{
  "arch": "swin",
  "model": "image embedding model",
  "dataset": "retinal OCT scans (Kermany 2017)",
  "train_examples": 98430,
  "image_size": 96,
  "crop_scale_min": 1,
  "horizontal_flip": true,
  "translate": 0.06,
  "targets": ["finding"],
  "num_classes": 4,
  "embedding_dim": 64,
  "norm": "layernorm_no_bias",
  "norm_position": "pre",
  "activation": "swiglu",
  "head_dim": 64,
  "fused_qkv": true,
  "bias": "none",
  "qk_norm": true,
  "layer_scale_init": 0.1,
  "parallel_block": false,
  "inner_norm": false,
  "moe": "expert_choice",
  "num_experts": 16,
  "moe_every": 1,
  "expert_mlp_ratio": 0.25,
  "experts_per_token": 1,
  "shared_expert": true,
  "patch_size": [4, 4],
  "conv_stem": false,
  "depths": [2, 2, 2, 2],
  "widths": [64, 128, 256, 512],
  "am_softmax_margin": 0.3,
  "am_softmax_scale": 16,
  "residual_init": "scaled_by_depth",
  "optimizer": "soap",
  "beta2": 0.99,
  "lr": 0.0009,
  "beta1": 0.95,
  "shampoo_beta": 0.95,
  "eps": 1e-08,
  "precondition_frequency": 32,
  "max_precond_dim": 512,
  "one_sided": false,
  "adamw_lr_other_params": 0.0011,
  "grad_clip": 1.0,
  "gradient_noise": 0.1,
  "steps": 7700,
  "batch_size": 64,
  "epochs": 5.0,
  "lr_schedule": "wsd_sqrt",
  "decay_fraction": 0.4,
  "final_lr_fraction": 0.05,
  "warmup_steps": 380,
  "weight_decay": 0.1,
  "adamw_weight_decay_other_params": 0.05
}
Rows from expert 9 of block 5, named by matrix and row number. Rows with one number belong to one neuron. Each number is 128 + 24 x the weight over the matrix's rms, rounded and kept within 0 to 255. All counts start at 0.
# gate: expert gate (model.blocks.5.mlp.gate, 16x64x256), inputs 86-171
# up: expert up (model.blocks.5.mlp.up, 16x64x256), inputs 86-171
# down: expert down (model.blocks.5.mlp.down, 16x256x64, transposed), outputs 86-171
gate.1 [127 147 135 141 160 167 133  99 146 110 134 125 158 101 170 170 148 121 121 114 124  96 148 146 113 197 105 135 114 108 109 154 147 162 134 106 130 121 128 113  98 132 105 108  86 103 156  68  91 129 116 115 103 109 122 123 132 141 161 136 145 135 117 106  93 156 139 131 126 113 205 142 134 129 130  99 120 122 115 115 145 125 105 112 117 130]
gate.2 [ 96 131 113  99 131 127  84 110 107 119 137 136 115 121 130 160 128 121 137 119 144 130 115 135 111 142 143  98 134 155 143 145 115 130 124 121  67 144 142 147 121 139 151 153 151 158 122 135 129 175 132 116 101 134 114 109 110 143 132 153  83 163 113 178  92 155 151 101  94 148  88 128 168 129 150 137 106 173 145 137 152 114  92 144 148 141]
gate.3 [142 125 167 118 162 128 142 109 128 134 149 148 103 112 151 190 142  96 105 115 113 147 182 113 137 169 102 126 142 153  88 131 108 107 115  91 137 112 140 127 131 104 137 169 124 136 146  60 130 113 133 142 111 104 183  77 107 133 115 104 140 110 154 166 118 158 146 172 119 129 121 168 160 147 141 118  96 169 132 144 113  90 117 101 147 165]
gate.4 [165 138 127 127 109 100 160 105 103 130 162 107 160 112  86 138  68 114 158 130 108 128 161 124 123 159 146 162 110 144 118 166 110 156  93 110 149 141 110 152 116 149 101 102 166 110  94 102 124 149 111 124 112  81 121 125 113 116 105 126 128  95  98 105 116 125  75 181 108 151 113 148 183 123 131 145 173 104  73 136 164 120  89  98 120  93]
gate.5 [108 137 157 122 147  69 121 141 141 157 136 112 187 125 123 106 107 155 118 117 111 127 107  97 121  99 107 153 179 123 121 145 102 140 130 170 115 100 151 135 101 129 130 164 169 153 162 156 117 169 132 127 119 161 107 103 100 142 152 118 153 139 108 159 129 105 116 127 166 128  86 123 105 156 111 167 116  81 121 115 131  86  92 152 142  97]
gate.6 [134 184 143 126 130  95 146 124 144 111 139 157 151  87 166  90 134 183 145  77  85 134 104 163 127 156  85 172 112 151 160 110 109  93 166 149 154 126 125 148 156 137 151 125 105 117  69 123 133  93 117 100 122 126 149 115 163 137 134  87 114 140 138 118 128 134 121 133 127 141  97  98  98 138 136  87 109  92 168 161 128  89 101  97 150 155]
gate.7 [164 149  75 126 143 114 150 138 138 131  95 160  88 134  87 122 103 134  78 116 105 102 126 138 121  89 152 111 104  95 109  53 155 118  80 118 152 163 107 134 135 149 128 184 141 103 131 140 162 132 135 119 182 158 100 121 108 102 116 126 115 104 128  92 124 130 143 116 181 114 126 138 108 132 116 174  75 100 112 105 122 156 113 146 130 109]
gate.8 [133 107 147  92 124 112 117  88 149 152 148 121 118  80 109 141 138  86  91  73 135  52 154 103 178 133 136  92 140 126 102 122 111 117  89  99 152 150 133 161 124 119 149 130 158 137 124 116 138 149  96 162 113 141 122 121 115 129 157 125 135  89 139 154 160 123 144 118 121 106 102 162 113 174 105 104 123 142 118 128 142  92 149 150 156 139]
gate.9 [150 126 121 123 126 123 105 148 104  96  90 137 136 101 135  84 129 136 172 117  79  83 158 137 119 155  87 185 134 106 142 150 153 114 120 128 147 147 165 120 113  85 135 157 121  85 130 146 104 107 130 135 120  87  82  92 165 157 111  63 127 141 196 119  86 144 136 149 104  86 144 124 163 100 143 123 176 115 123 124 111 161 162 102 139 133]
gate.10 [187 143  84 141 111 148 131 129 131 139  89 142 144 124  83 164 146 154 113 108 157 102 112 132 120  87 153 108 144 158 116 118 167 109 138  82 117 124 116 137 135 131 125 131 117 131 116 100 131 132 146 123 149  93 106 102 160 107 142 100 103 186 183 140 155 142 143 124 100 103 124 156 120 144 110 164 105 100 128 134 123 104 123 118 123 106]
gate.11 [151 155 169 130 125 160 106 159 154 113 139 104 136 115 151 116 122 129 150 158 127  85 109 105 125 110 122 162 112 116 176 141  91  64 120 120 111 102 154 150 118 106  92 122  94 147 136 117 119 120 169 139  99 114  82 139 106  99 141 148 114 126 125 158  94 110 157  95  94 107 128 132 168 110 103 123 156 176 113 175 118  99 134 122 114 119]
gate.12 [157 121 151 154 103 132 120 123 138 106 143 124 100 135 122 157 140 134 115 136 126 145 141 144 140 142 133 107 146 164 161 128 148 160 152 144 132  94  97  97 134 128 134 173  96 150 135  94 162 119 113 140 127 127  99 182  77 148 148 116 154 155 109 144 109 122 106 187 116 125 149 144 136 106 146 117 145 124 130 137 127 142 108 168 106 127]
gate.13 [139 127 131  88 146  82 157 167  98 116 162 127 137 158 129  88 103 141 101 171 128 109 128 167  89  97 115 101 118 105 142 136 126 131 109 169 126 165 123 123 119 124 167 117 100 121 105 158  46 158 136 162  78 121 104 100 112 150  90 121 132 118 188 124 104 108 159 139 128 126 151 139 153 158 107 129 105 140 160  70 162 119 115 120 147 115]
gate.14 [108 128 140 122  97 173 105 151 138 172 143 113 101 128 146 168  98 163 148 100 103 108 175 141 162 147 150 118 148 120 130 112 122 145 119  99 136 145 128 156  98  98 132 140 146 114 118  93 109 152 191 100 169 129 115 183 123  99  93  89 132 131 118 125 105 120 122 161 111 188 148 116 116 151 117 107 105 119 163 113 128 161 109 135 120 134]
gate.15 [128 141 108 141 165 147 123 139 131 141 122  95 134 120 138 138 161 156 119 115 128 112  93 140 158 128 135  91 134 117 122 119 141 127  63  99  93 115 121 114 127 155 113 125 188 138 131 112 100 135 128 144 111 121 113 139 101 127 177 154 140 100 136 114 139 121 126 138 167 127 149 148 135 101  98 113 121 138 133  60  92 194 122 116 132 106]
gate.16 [108 108 155 137 114 125 120 148 133 126 104 172 124 152  96  84 133 113  86 119 135 152 108 139  83 174 147  95 130  89 131  45 164 108 154 125 133 119 124 140 103 134  98 134 100 102 142 128  96  69 112  57 110 162 129 117 100 126 107 130 103 115 122 104 122 132 100 113 153 106 140 110  99 156 152 146 170 149 136 107 133 132 184 110 177 129]
gate.17 [102 142 104 122 101 129 180 114 136 140 154 152 152 134 108 157 130 110 116 136 141 120 135 153 164 122 137 134 106 133 136 115 150 169  91 110 120 120 137 147 129 133 118 146 135 157  87 133 167 155 132 108 141 142 106 137  98 139 102 123 115 161 107 100 142 136 113  93 130 108  98 161 148 106 116 121 112 101 157 141 117 138 123 142 141  74]
gate.18 [126 136  81 166 138  91 120 154 152 138 118 118 114 139 112 107 117 117 104 134 119 117 139 101  85 137 142 163 102 121 106 126 138  88 118 112 119 146 169  72 114 128 128 192 119 135 169 117 190 109 142 155 134  80  96 119  94 145 149  88 115 114 115 120 117 102 142 170 113 105 124 155 149 120 150 124 139  93 134 137 140 134 126 149 115 160]
gate.19 [132 142 113 113 142 104 113 174 115 111 133 114 146 135 130 116 172  96 101 107 138 114 129 106 138 152 122 106 126 151 132 119 136 131 133 105 149 141 143 109 135 114 135 101 186 103 152  96 160 124  91 141 128 146 110 133  81 172 127 117  79 146 124 121 127 134 100 114 126 114 118 102 127 134 125 112 145 106 139 134 143 121 100 107 107 111]
gate.20 [ 82 133 179 140 131 131 149 110 131 134 142 111 140  95 118  84 133 141 122  97 165 123 159  75 140 110 146 158 134 148 111 139 116 149 132 115 107 137 108 161 116  90 160 147 146 159 143  72 136 108 124 165 145 164  98 152 118  81 127 112 169 169 157 132 151 123 180 142 119 106 156  93  90 117 150 145 104 153 139  98 139 140 124 124 128  93]
gate.21 [154 133 135 150 134 134 127 117 142 118 157 160 123  81 123 104 142 128  87 101 100 135 117 124 112 112 149 132 101 118 131 148 120 120 128 140 165 115 110 105 100 104 114 135  93  95 106 151 127 103 122 144 122 134 150 160 113 147 102 102 121 116 104  70  97 155 134 142 122 149  95  79 122 152 137 103 142 123 178 126 165 126 127 104 109 113]
gate.22 [108 124 167  98 130 130 131 130 128 142 143 138  97 131 127 114  94 108 134 119 109 139 156 129 114  79 157 145 162 147 103 145 138 103 169 126 139 157 115 160 133 129 134 106 122 142 131 156 122 106 134 130 142 119 150 147  97 126 133  97 163 127 142  97 118 144 118 133  67 147 127 138 117 134 169 156 107 145 122 128 137 154  89 161 103 107]
gate.23 [122 114 125 131 124 171 154 119 144 128 155 141 113 150  91 125 136 133 163 155  88 105 129 146 111 106 165 135 134 107 168 108 133 135 115  86 149 113  88 112 133  99 120 121 101 123 138 189  81 138  84 132 137 120  88 133 112 107 149 158 125 118 181 182 139 108 121 136 141  90 142 111 122 135 167  99 111 112 104 142 121 140 122 146  99 120]
gate.24 [148 151 159 160  83 144 119  88 132 159 127 163 146 121  93 132 154 129 138 135 145 143 134  56 138 127 149 144 146 112 147 166 112 140 125 119 121 109 154  77 182 129 144  96 110 136 126 103 150 130 131 130  99 121 138 182 147 130 109 148 148 129 139 134 177 111 154 121 122 120 138 165 159 112  79 131 126 105 140 137 141  87  92 125 190 162]
gate.25 [132 191 115 134 151 160 164 154  99 142  98 154  93 136  66 158 140 110 110 114 120 165 103 154 158  46 124 158 147 164 140 116 135  81 150 126 121 131  99 153 104 143 138 112  98 160 169 106 144 118 153 153 136 109 181 139 124 103 121 114  85 151 156 143 162 154  84 128 112 166 140 113 108 130 119 160 123 113 123 155  96 143 179 121 143 117]
up.1 [108  84 164 101 106 123 111 124 165 118  93  77 127 135 158 149 124 112 103  86 173 117 119 101 113 114 128 138 142  77 110 164 151 125 122 117 172 149 130 119 124 132 110  70  79 107 136 156 114 121  98 132 160 130 118 155 138 171 134 173 108 187 145 130 142 143  84 137 134 126 152 132 121 135 100 116 126  93 104 134 159 119  86  88 185 115]
up.2 [142 121 135 115 142 117 147 145 149 154 135  94 133 136 162  85 112 124  99 114  98 142 125 114  56 150 124  88 145 130 125 153 171 128 178 121 152 112 121 150 138 167  93 129 165 153 137 103 143 140 172 143 166 150 117 113 103 150 155 105 106 132 137 151 141 144  90 179 132 131 126 108 119 141 139 113 129 156 169 139 142  91 105 126 109 109]
up.3 [ 90 138 127  81 131 134 142 150 135 150 109 121 107 159 179 109 125 136  99 156 146 133 157  85 120 102 113 145 100 183 157 113 113 176 115 203 150 103 103 119 148 167  99 142 166 131 123 159 118 148  94 134 106 150 124 110  86 158 141 123 170 120 114 152 146 129 162 167 110 122 139 152 142  96  71 120 130 115 121 122 142 141 128 130 136 135]
up.4 [153 176 138 125 109 106  98 133  84 132 115 109 164 154 136  70 134 134 126 136 167 121 143 132 137 122 131 109 172 146 105 180 118 136 115 126 128 142 162 124  96 157 122 131 134 115 145 126 128 120 122 146 161 138 134 105 129 146 129  80 123 124 112 131 163 118 139  64 152 132 114 103 131 125 133 121 131 151 129 137 135 142 137 127 155 140]
up.5 [108 120 112 141 148 163 106  93  89 168 149 111 143 115 134 140  82  97  98 132 119 119  83 135 121 148 134  96 125 107  95 143 124 160  87 142 147 110 116 158 102 122 118 168 121 132 109 149 121  96 100 101 120 154 132  99 138  87 121 179 127 144 170 104 125 125 143 164 163  94 150  91  91 190 137 138 181  98 163 116  83 103 109 118 114 114]
up.6 [123 163 145 128 159 137 121 113 108 115 130 125 155 111 164 111 120 102 154 132 160 137 145 123  80 135 125 101  91 103 145 135 172 110 121 169 160 108 157 172 146 120 118 141 144 114 122 113 147 134 163 142 102 121  77 124 136 112 148 144 127 132 128 127 134 159 147 139 120 131 157 154 130 105 147 102  88 124 119 139 118 111 114 126 112  91]
up.7 [135  83 144 133  68 138 162 135 152 153 123 145  97 119 146 140 123 106 146  92  98 117 122 131 115 118 153 103 149  78 129 121 125 115 140 141 110 132 100 124  83 134 142 130 109 124 105 115 107 100 118 133 101 110 110  86 114 129 149 149 126 126 106 151 131 104 121  82 175 151 114 143 153 150 129 117 152 109 152 151 135 121 114 138 113 116]
up.8 [126 154 117 161 109 143 134 142 138 113 156 106 126 155 153 101 152 129 115 134 120 117 147 134 113 122 134 166 117 123 173 129 146  94 151  94 157  82 128 144 128 138 123 131  94 106 179 161 109 136 163 162 142 123 113 143 121 130 112 145 126 139 122 108 122 109 140  67 174 112 123 156 137  95 123 153 129  87 164  95 126 141 161 147 159 117]
up.9 [142 149 114 125 104 125 143 121 146 150 121 127 124 138 117 108 100 161 131 124 118 124 151 110 124 158 151 175 140 126  94 116 148 136 119 167 143 114 123 119 145  77 106 101 107 134 131 160  94 132 137 165 103 138 139 130 148 149 156 119 106 118  86  99 127 141 161 137 119 147  93 128 120 134 107  75  98 124 108  96  95 119 106 101  90 129]
up.10 [128  80 132 134 165 117  93  71 149 141 141 116 131 121 182 136 120 141  97 150 187  79 106 141 119 109 107 144 144 135 123 160 124 129 127  90 112 115 121 118 158 145 135 172 119 188 147 130 137 122  88 118 130  89 119 118 159 104 115 142  91 116 164 145 199 118 150 162 104 115 103 122 118 141 127  91 133 119 152 118 103  89 161 131 129 114]
up.11 [ 94 125 120 149 129 121 137 119 219 124 161 141 128 116 134 153 115 133 123 170 132 161 123 146 146  91 125 114 136 128 146 111 166 125 154 118  86 128 124 136 142 112 169 154 174 122 163 103 134 127 118 127 122 102 164 132 132 105 103 118 137 188 118 165 114 145 126 125  84 117 123 126  78 139 140 140 141 149 154 140 135 146 198  71 112 108]
up.12 [135 130 139 142 145 110 112 154 113 135 167 178 181 142 104 154  70 129 137 103 129 158 131  89 123 113 138 150 115 135 146 146 163 146 113 119  80 128 136 130 149 126 143 132 161 103 127 119 128 106 121 138 133 154  68 183  81 143 114 129 123 136 146 120 153 133 140 147  83 141 144  70 135 116 127 106 157  99 158 108 153 163 151 137 129 157]
up.13 [122 122 124 142 107  99  90 133 168 141  91 102 138 140 119 166 151 115  95 169 131  72 134 117 104 137 122 138 133 119 140 132 110 127 126 153 102 153 144 146 142 143  94 126 123 146 133 107 109 148 123 134 148 150 134 112 100 139 181 133 131 137 134 137 156 128 132 134 118 147 113 117 134 156 109 135 138 132 121 104  81 135 144 112 123 162]
up.14 [138 126 150 127 165  91 100 146 136 121 164 126 148 203 166  63 105 132 132 158 179 112 189 138 137 125 113 131  89 155 159 115  99  66 110 127  88 179 156 126 113 128 109 170 133 123 138 138 130 106 140 157 131 140 118 109 115 175 121  99 111 102 104 105 111  74 137  90 142 110 123 118 161 153 131 122 121 116 107 119 128 151 152 103 121 149]
up.15 [128 119 125 136 151 146 116 145 101 137 110 128 124 137 119 156 132  75 103  95 170 172 117 160 123  86 131 137 148 115 122 117 114 136  84 124 128 104  63 117 124 143  57 107  94 144 112 100 137 127 134  89 151 132 154 142 125 104 140 140 112 175 204 113 128 136 147 122 117 127 126  87 114 158 123  96 110 176 154 122 131 139 115 132  92 153]
up.16 [ 89 110 144 131 124  97 155 130 178 121 131 104 123 127 155 135 145 110 138 128 117 126 129 152 119 104 118  98  84 140 145  87 129 101 143 150 143 130 106 126 116 163 175 151 123 108 139 162  98 123 134 149 118  95 164  73 126 101 137 163 132  96 104 119  98 105 135 107 170 158 147 149 132 107 117 120  86 107 150 143 141 121  91 150  65 107]
up.17 [106  91 138  90 101 149 132 134 106 124 116 135 106  99 175 134 134 107  88 186 120 117 162 152 114 135 154 130 129 128 130 103 156 131 161 106 155 145 140 133 121 115 106 148 150 151 128 103 108 164 102 115 172 110 101 125 131 125 178 102 140 105 167 135 113 133 144 138 171 107 163 117 145 100 154 167 149  73 142 125 133 131 118 164 103 145]
up.18 [119 142 151 123 119 140 102 131 120 165  96 164 165 102 119 114 133 181 138 164 110 111 149 130 125  67 162 139 130 127 157 129 158 161 161  98 140 115  74 122 136 110 139 170 108 130 118 127 132 137 188 118 130 131 104 130 112 136 164 104  83 157 103 139 121 115 125 167 118 145 129 100 132 132 113 160 134  90 115 123 135 115  98 115 119 106]
up.19 [142 111 127 152 109 145 130  95 175 170 118 125 142 144 179 121 167 123 143 153 119 103 106 141 152 125 120 132 133 127 151 149 149 183 134 142 141 131 107 151 142 119 135 127 106 109 200 156 159 121 125 100 104  78 162 137  95 104 125 122 116 137 125 110 158 131 139 151 128  83 173 120 117 152 177 134 132  96 132 106 148 136  84 117 111 106]
up.20 [152 128 128 137 116  89 171 140 130  97 119 142 214 135 122  80 160 140 120 127 104 134 101 134  98 102 120 166 139 152 142 125  61 112 140 105 143 148  96 176 160  97 112 118 119  96 135 154  93 182 146 106 109 109  83 122 146 127 126 106 114 101 144 166 125 143 106 118 118 160 160 121 144 133 125 121 128  81 198 113 143 118 140 131 143 149]
up.21 [112 132  92 114 120 141 146 138  92 141 117 105 131 103 138  95 125 118  96 137 111 100  97 117 133 118 100 122  69 103 154 112 155 113 108 111 111 131 146 155 143 141 124 171 144 134 161 159 135 152 122 110  77 115 105 128 110 118 134 139 202 116 118 144 119 123 109 129 130 156 129 120 143 108 167  83 142 155  96 131 120  86 135 120 152 114]
up.22 [195 140 156 116  84 124  80 158 108 130  76 115 127 130 110 107 113 108 188 141 142 163 143  97 120 120 104 136  95 131 105 103 142 130 140 134 110 136 111 134 109 101 117 109 153 152 124 145 126 112 155 150 136 123 118 148 130 146 113  90 105 144 166 124 117 114 114 106 125 185 125 123 140 146 110 117 107  97 180 117  86 146 135 127 133 157]
up.23 [131 114 138 127  97 155  83 147 136 118 124 161 105 157 130 105 137 149 127 143 116 158 125 119  92 134 130 142 150 112 119 138 138 135 152 171 146 154  95 111 122 156 166 146  95 132 117 133 117 146 155 151 124  75 118 122  97 125 125 121 103 133 109 135 122 143  93 174 117  93 109 138 110 117 112 139 116 125 154 141 131 120 104 162 118 115]
up.24 [ 82 116 150 109 174 154 114 114 106 103 153 120 132 165 138 111 158  99 118 124 146 132  89 154 135 124 159 101 110 127 141 117 150 101 152 145 138 136 111 108 131 157 112 152  92 103 109 135  93 180 109 162 193 156 198 141 124 127  88 114 143 151 101 119 113 131 197 164 145 112 115 108 115 190 117 128 110 169 131 132 139 122 140 141 101 121]
up.25 [ 94 150 174 145  84 100 107 129 123 125 119 123 108 163 118 128 138 157 141 139  98  99 143 137 127  99  98 139 178 106 148 118 136 126  58 115 121 160 121  91 126 126 168 100 135 101 137 109 106 128  97 130 160 161 146 172 135 140 135 149 105 137 164 137 163 143 123 130 117 153 168 151 134 142 133 139  80 133 153 145 141 148 125 146 163 129]
down.1 [125 141  93 100 144 135 105  97 163  89 123 144 132 137  86 150 150 159 105 133 107 145  91 114 119 159  61 163 147 120 131 114  78 141 109 167 130 141 128 152  95  95 130 104  84 139 157 103 158 134 102 133 133 136 143 131 108 146 152 130 136  98 136 122 164 134 138  94 130 147 167 133 106 153 107 125 123 115 156 116 107 119 142 156  90 131]
down.2 [140 118 106 116 133 207  84 115 148 106 137 133 156 127 140 128 120 141 128 115 141 187  86  91 160 135 177 145 110 118 104  85 158 119 122 131  98  96  57 120 120 130 151 135 152  91  80 119 104 126  97 137 102 139 113 154 138 131 154 190 117 157 137  96 108 126 162 158 108 109  87 132 114 128 116 141 143 128 152 134 101 109 110 123  85 114]
down.3 [129 103  95 135 174 130  94 128 100 143  82 131 132 129 106 151 123 125 115 168 103 167  92 131 103 121 128 129 141 124 110 116 127  95 112 122 110 126 128 162 137 118 141  95 106 129 135 136 114 171 149 121 163 139 119 132  76 117 106  83 109 111 116 142 110 151 148 121 103 128 111 123  90  93 125 103 130 114 148 119 147 118 128 144 149 135]
down.4 [151 104 111 148 147 175 165 127 119 164 155 159 109 145 125 144 144  93 106 113 161 144 152 182 108 101 110 150 178 130 115 122 132 116 119 110  98 108 112 103 137 131 165 112 160 128  85 136  94 141 114 135 134 168 125 155  78 120 145 114 209 114 132 142 131 110  84 136 144 131 109 137 143 138  85 151 101 153 151 119 197 128 132 149 121 133]
down.5 [145 102 140 165 110 181 131 158 156 131 136 150 145 178 139 151 142 137 102 150  66 132 139 176 145 125  97 166 161 173 145 144  84 128 137 113 130  93 133  84 148  97 109 130 128 139 131 135 130 110 120 167 120 153 127 123 156 126 125 135 104 144 132 147 165 167 128 118 135 111 134 166 144 146  96 154 150 123 159 108  98 155 144 124 179 176]
down.6 [ 93 148 159 152 135 189 104 115 100 130 126 160 142 127 123 111 113 124 126 114  99 113 173 118 155 125 135 139 152 115 118 128 158 163 151 106 122 129 115 121  94 101 137 132 144 122 100 133  80 105  98 115 134 105  78 102 170 140 141 118  77 155 133  80 151 124 137  85 105  99 163 149  63 152 118  95  96 153 139  94 141 124 119 129 175 169]
down.7 [ 80 154 101  99 105 157 106 133 133  95 131 123 163 139 113 153 159  98 102 176 176 170 154 159 150 115 121 137 127 113 124 118 100 121 150 176 135 131  97 136 117 146 142 123 111 134 146 105 100 111 120 133 143 149 117 148 135 130 162 139 161 129 136 119 140 164  93 135  74 116 118 139 144 140 182 136 164 128 142 157  81 128  96 149 139 127]
down.8 [133 135 136 142 145  98 138 124 128 146 145 141 125  91 130 134  93 141 130 154  92 151 139 116 183 122 165 114 138 130 127 124 116  71 153 133 149 101 131 155 122 102 137  55 120 135 127 146 126 155 181 105 164 172 122 124  95 109 145  78  93 180 104 108 162 129 124 145  91 158  90 144 148 146 134 142 120  81 119 139 147 124  98 115 142 132]
down.9 [151 129 121 106 107 115 104 149 149 122 129 112 120 137 110 127 140 132 185 121 174 121 140 137  70 170 113 174 135 124 143 115 124 139 115 143 122 117 138 153 126 114 181 134 136 132 123 108 127 166 139 156 162 127 123 114 112 175 143 157 127 122 118 130  71 123 130 138 146 148 159 147 140 127 117  90 114 177 162 120 163 151  98 117 135  98]
down.10 [ 85 118 108 148 131 102 107 125  97 114 135 180 121  97 119 109  92 135 119  99 111 130 167 144 121 114 111 130 116 139 165 134 118 128 160 118  95 146 145 130 138 123 137 125 129 107 139 123 128  86 146  71 113 166  98 124 126 159 130  85 146 109 106 138 152 162 134 156 138 183 124 106 157 130 112 136 161 161 121 137 123 161 100 154 126 126]
down.11 [126 106 134 166  88 153 171 133 144 152 115 119 115 123 157 146 124  94 107 153 101 159 132 133 108 115 131 125 141 103 115 162 119 144 113 132  92 137 124 153 146 122 128 144 116 138 129 170 115 126 151 148  86  99 141 157 120 137 166  96 146 140 129 138 151 122  81 118 110 130 105  93 174 107  89 154 127 102  93 142 110 126 133 121 140 162]
down.12 [152 141  96 131  99 128  91 139 123 146 117 134 160 156 155 129 136 145 163  83 138 108 121 188 187 155 117 142 128 150  77 111 143 147 142 137 116  97 141  93 122 150 102 159 126  95  96 123 119  47 143 114 158 110 153 145 107 107 120 148 173 128 101  91 137 143  88 142 123 171 132 121 126 141 104 142  83 143 122 114  87 123 164 111 135 114]
down.13 [101 155 102 113 126 103 144 139 102 113 119  74 142 173 183 150 123  67 122 157 156 138 142 115 126 142  91 102 147 110 103  99 189 139 117 155 105 139 141 165 104 123 107 113 107 141 120 124  96 120 130 105 161 166 139  96 126 121 141  93 109 118 142 168  97  78 159 147 133 190 162 105 126 101 107 101 134 128 136 148 143 109 134 120 115 146]
down.14 [134  98 112 129 120 153 131 124 126  48 155 164 120  95 145 139 124  90 177 149 150 130  73 126 127 133 169  76  96  98 165 118 153 111 147 123 163 105 101 151 127 107 170 108  96  86 101 132 186 110 128 132 111 125 108 148 135 115 162 141 116 141 164 105 124 126 140 168 152 145 105 137 136  99 149  97 143 150 140 140 139 119 125 125 158 123]
down.15 [127 110  98 122 141 168 131  88 113 114 110 101 160 104  92 111 124  98 123  73 170 127 114 127 109 125 142 133 141 149 105 129 124 177 135 126 162  81  86 110  80 152  90 160 128 109 115 133 103 142 157 131 132 127 134 155 196 148 120 111 114 134 125 161 102 162 103 121 138 131 152  84 129 163 149 107  87 133 125 203 109 140 127 151  92  71]
down.16 [124 160 128 142 125 108 142 156 133 126 176 138 132 160 110 119 144 148 118 151  86 124 159 120 115 126 109  79 121 101 128 137 125 138 101 121  73 100 148 121  44 121 133 125  81 132 161 128 147 137 137 103 153 154  77 113 177 115 132  99 142 144 146 101 163 138  93 157 100  73 112 145  93 110  99 109 131 120 124 115 122 111 116 117 130 102]
down.17 [172 110 138 102 133 101 128 125 119 155 109 135 131 106 109 132 133 161  97 115 104 119  83 151 109 142 151  99 138  89 105 134 161 104  84 122 138  90 146 134 150 144 129 133  84 102 104 137 110 122 167 145 145 144 160 134 105  97 138 150  90  91 139 114 121 102 181 118 154 171 171 161 139 131 140 109 140 108 129 126 117 122 109 125 145 178]
down.18 [155  81 150 127 101  83 155 141  92  99  98 159 145 145 120 124 150 120 121 124 130 135 108 149 120 143 169 130 118 128 118 142 144 124 155 114 125 142 143  99 146 161 110  96  96  93 137 156 152 114 154 131 114  83  95 145  90 102 127 148 151 147 137 117 136 113 116 134 141 148 122 167 157 138 117 140 114 125  85 142 106 121  93 122 122 142]
down.19 [117 107 133 129 143 135 120 130 145 133 126 147 101  89 140 142 124 121 167 125 134 142 128 117 109  90 120 123 142 117 157 100 120 112 126 119 141  88 145 134 156  90 122 142 114 150 175 115 138  58 115 131 112 126 126 122 199 147 131 103 106 103 123 118 127 140 117  98 109 129 137 160 130 122 142  90 134 166 115 140 107 136 123 153 153 109]
down.20 [202 110 140 110  93 132 144 117 164 145 153  74 119 133 156 165 141 111 131 105  80 133 120 140  98 167 113 162 146  93 156 119  94 136 134 108 105 123 101 149  91 148 107 108 129 130  86 131 129 151  99 108 128  81 154 120 140 135  94  92 115 149 146 120 185  97 110 105 121 116 103 138 179 181 107 121  97 126 147  96 114 141 167 117 111 110]
down.21 [118 105 132 146 137 142 146 124 121 111 148 107 100 167 157 119 122 114 120 156 110 126 156 120  94 119 123 105 107 134 157  82 134  98 150 118 106 149 148 108 139 106  96 124 110 120 110  75 129 136 103 121 149 154  98 112 147 158 106 133 138 157 126 144 168 124 132 114 140 168 168 100 115 116 121 119 118  83  94 106 113 121 149 164 103 108]
down.22 [107 133 173 150 118 149 132 155 102 138 103 142 108 125 123 117 138  94 109 117 136  73 104 107 149 126 133 140  95  95 135 104 144 128 151  97 116  94  98 126 135 128 160 145 145 142 119 128 176 135 139 124 159 124 107 139 172  97 128 126 114 130 112 145  93 129 126 172 163 133 108 154 116 101  95 121 112  54 135  85 147 125 169 147 127 101]
down.23 [129 101 144 107 136 145 105 105 140 130 160 111 101 128 118 143 154 136 132 155 114 131 101 158 142 161 126 161 117 142 123 127 138 121 159 141 141 105 127 122 126 154  86 164 120 115 102 132 111 108 147 121 123 122 172  95 127 136 109 113 101 125  83 117 105 115 149 142 155 161 118 105 145 118 113 145  99 115 150 149 107 113  94 160 118 139]
down.24 [157 145 128 161 104 113  84 104  96 111 136 136 104 132 115 131 136 124  92 114 122 144 125 155 102  83 156 162 115 164 127 141 125 141 153  52 129 105  86 117 126 115 176 125 101 124 142  96 129 132 137 107 140  92 152 163 144 104 147 120 118 143  79  90 144 137  92 109  96  89 145 119 129  86 124 136 152 136 129 148 144 197 150 134  65 138]
down.25 [142 122 145 129 129 120 128 136 153 118 126 161 110 129 117 105 133 126 103 162  88 149 162 132  92 114  79 136 149  99 164 110 123 129 109 138 116 105 129 104  71  99 152 124 133 106 103 172 116 129 153 132 171 131 115 136 139  99 107  74 152 110 111 154 109 132 145 101 131 138  79 106 128 101  89  92 156 156 128 124 154 159 105 158 166 124]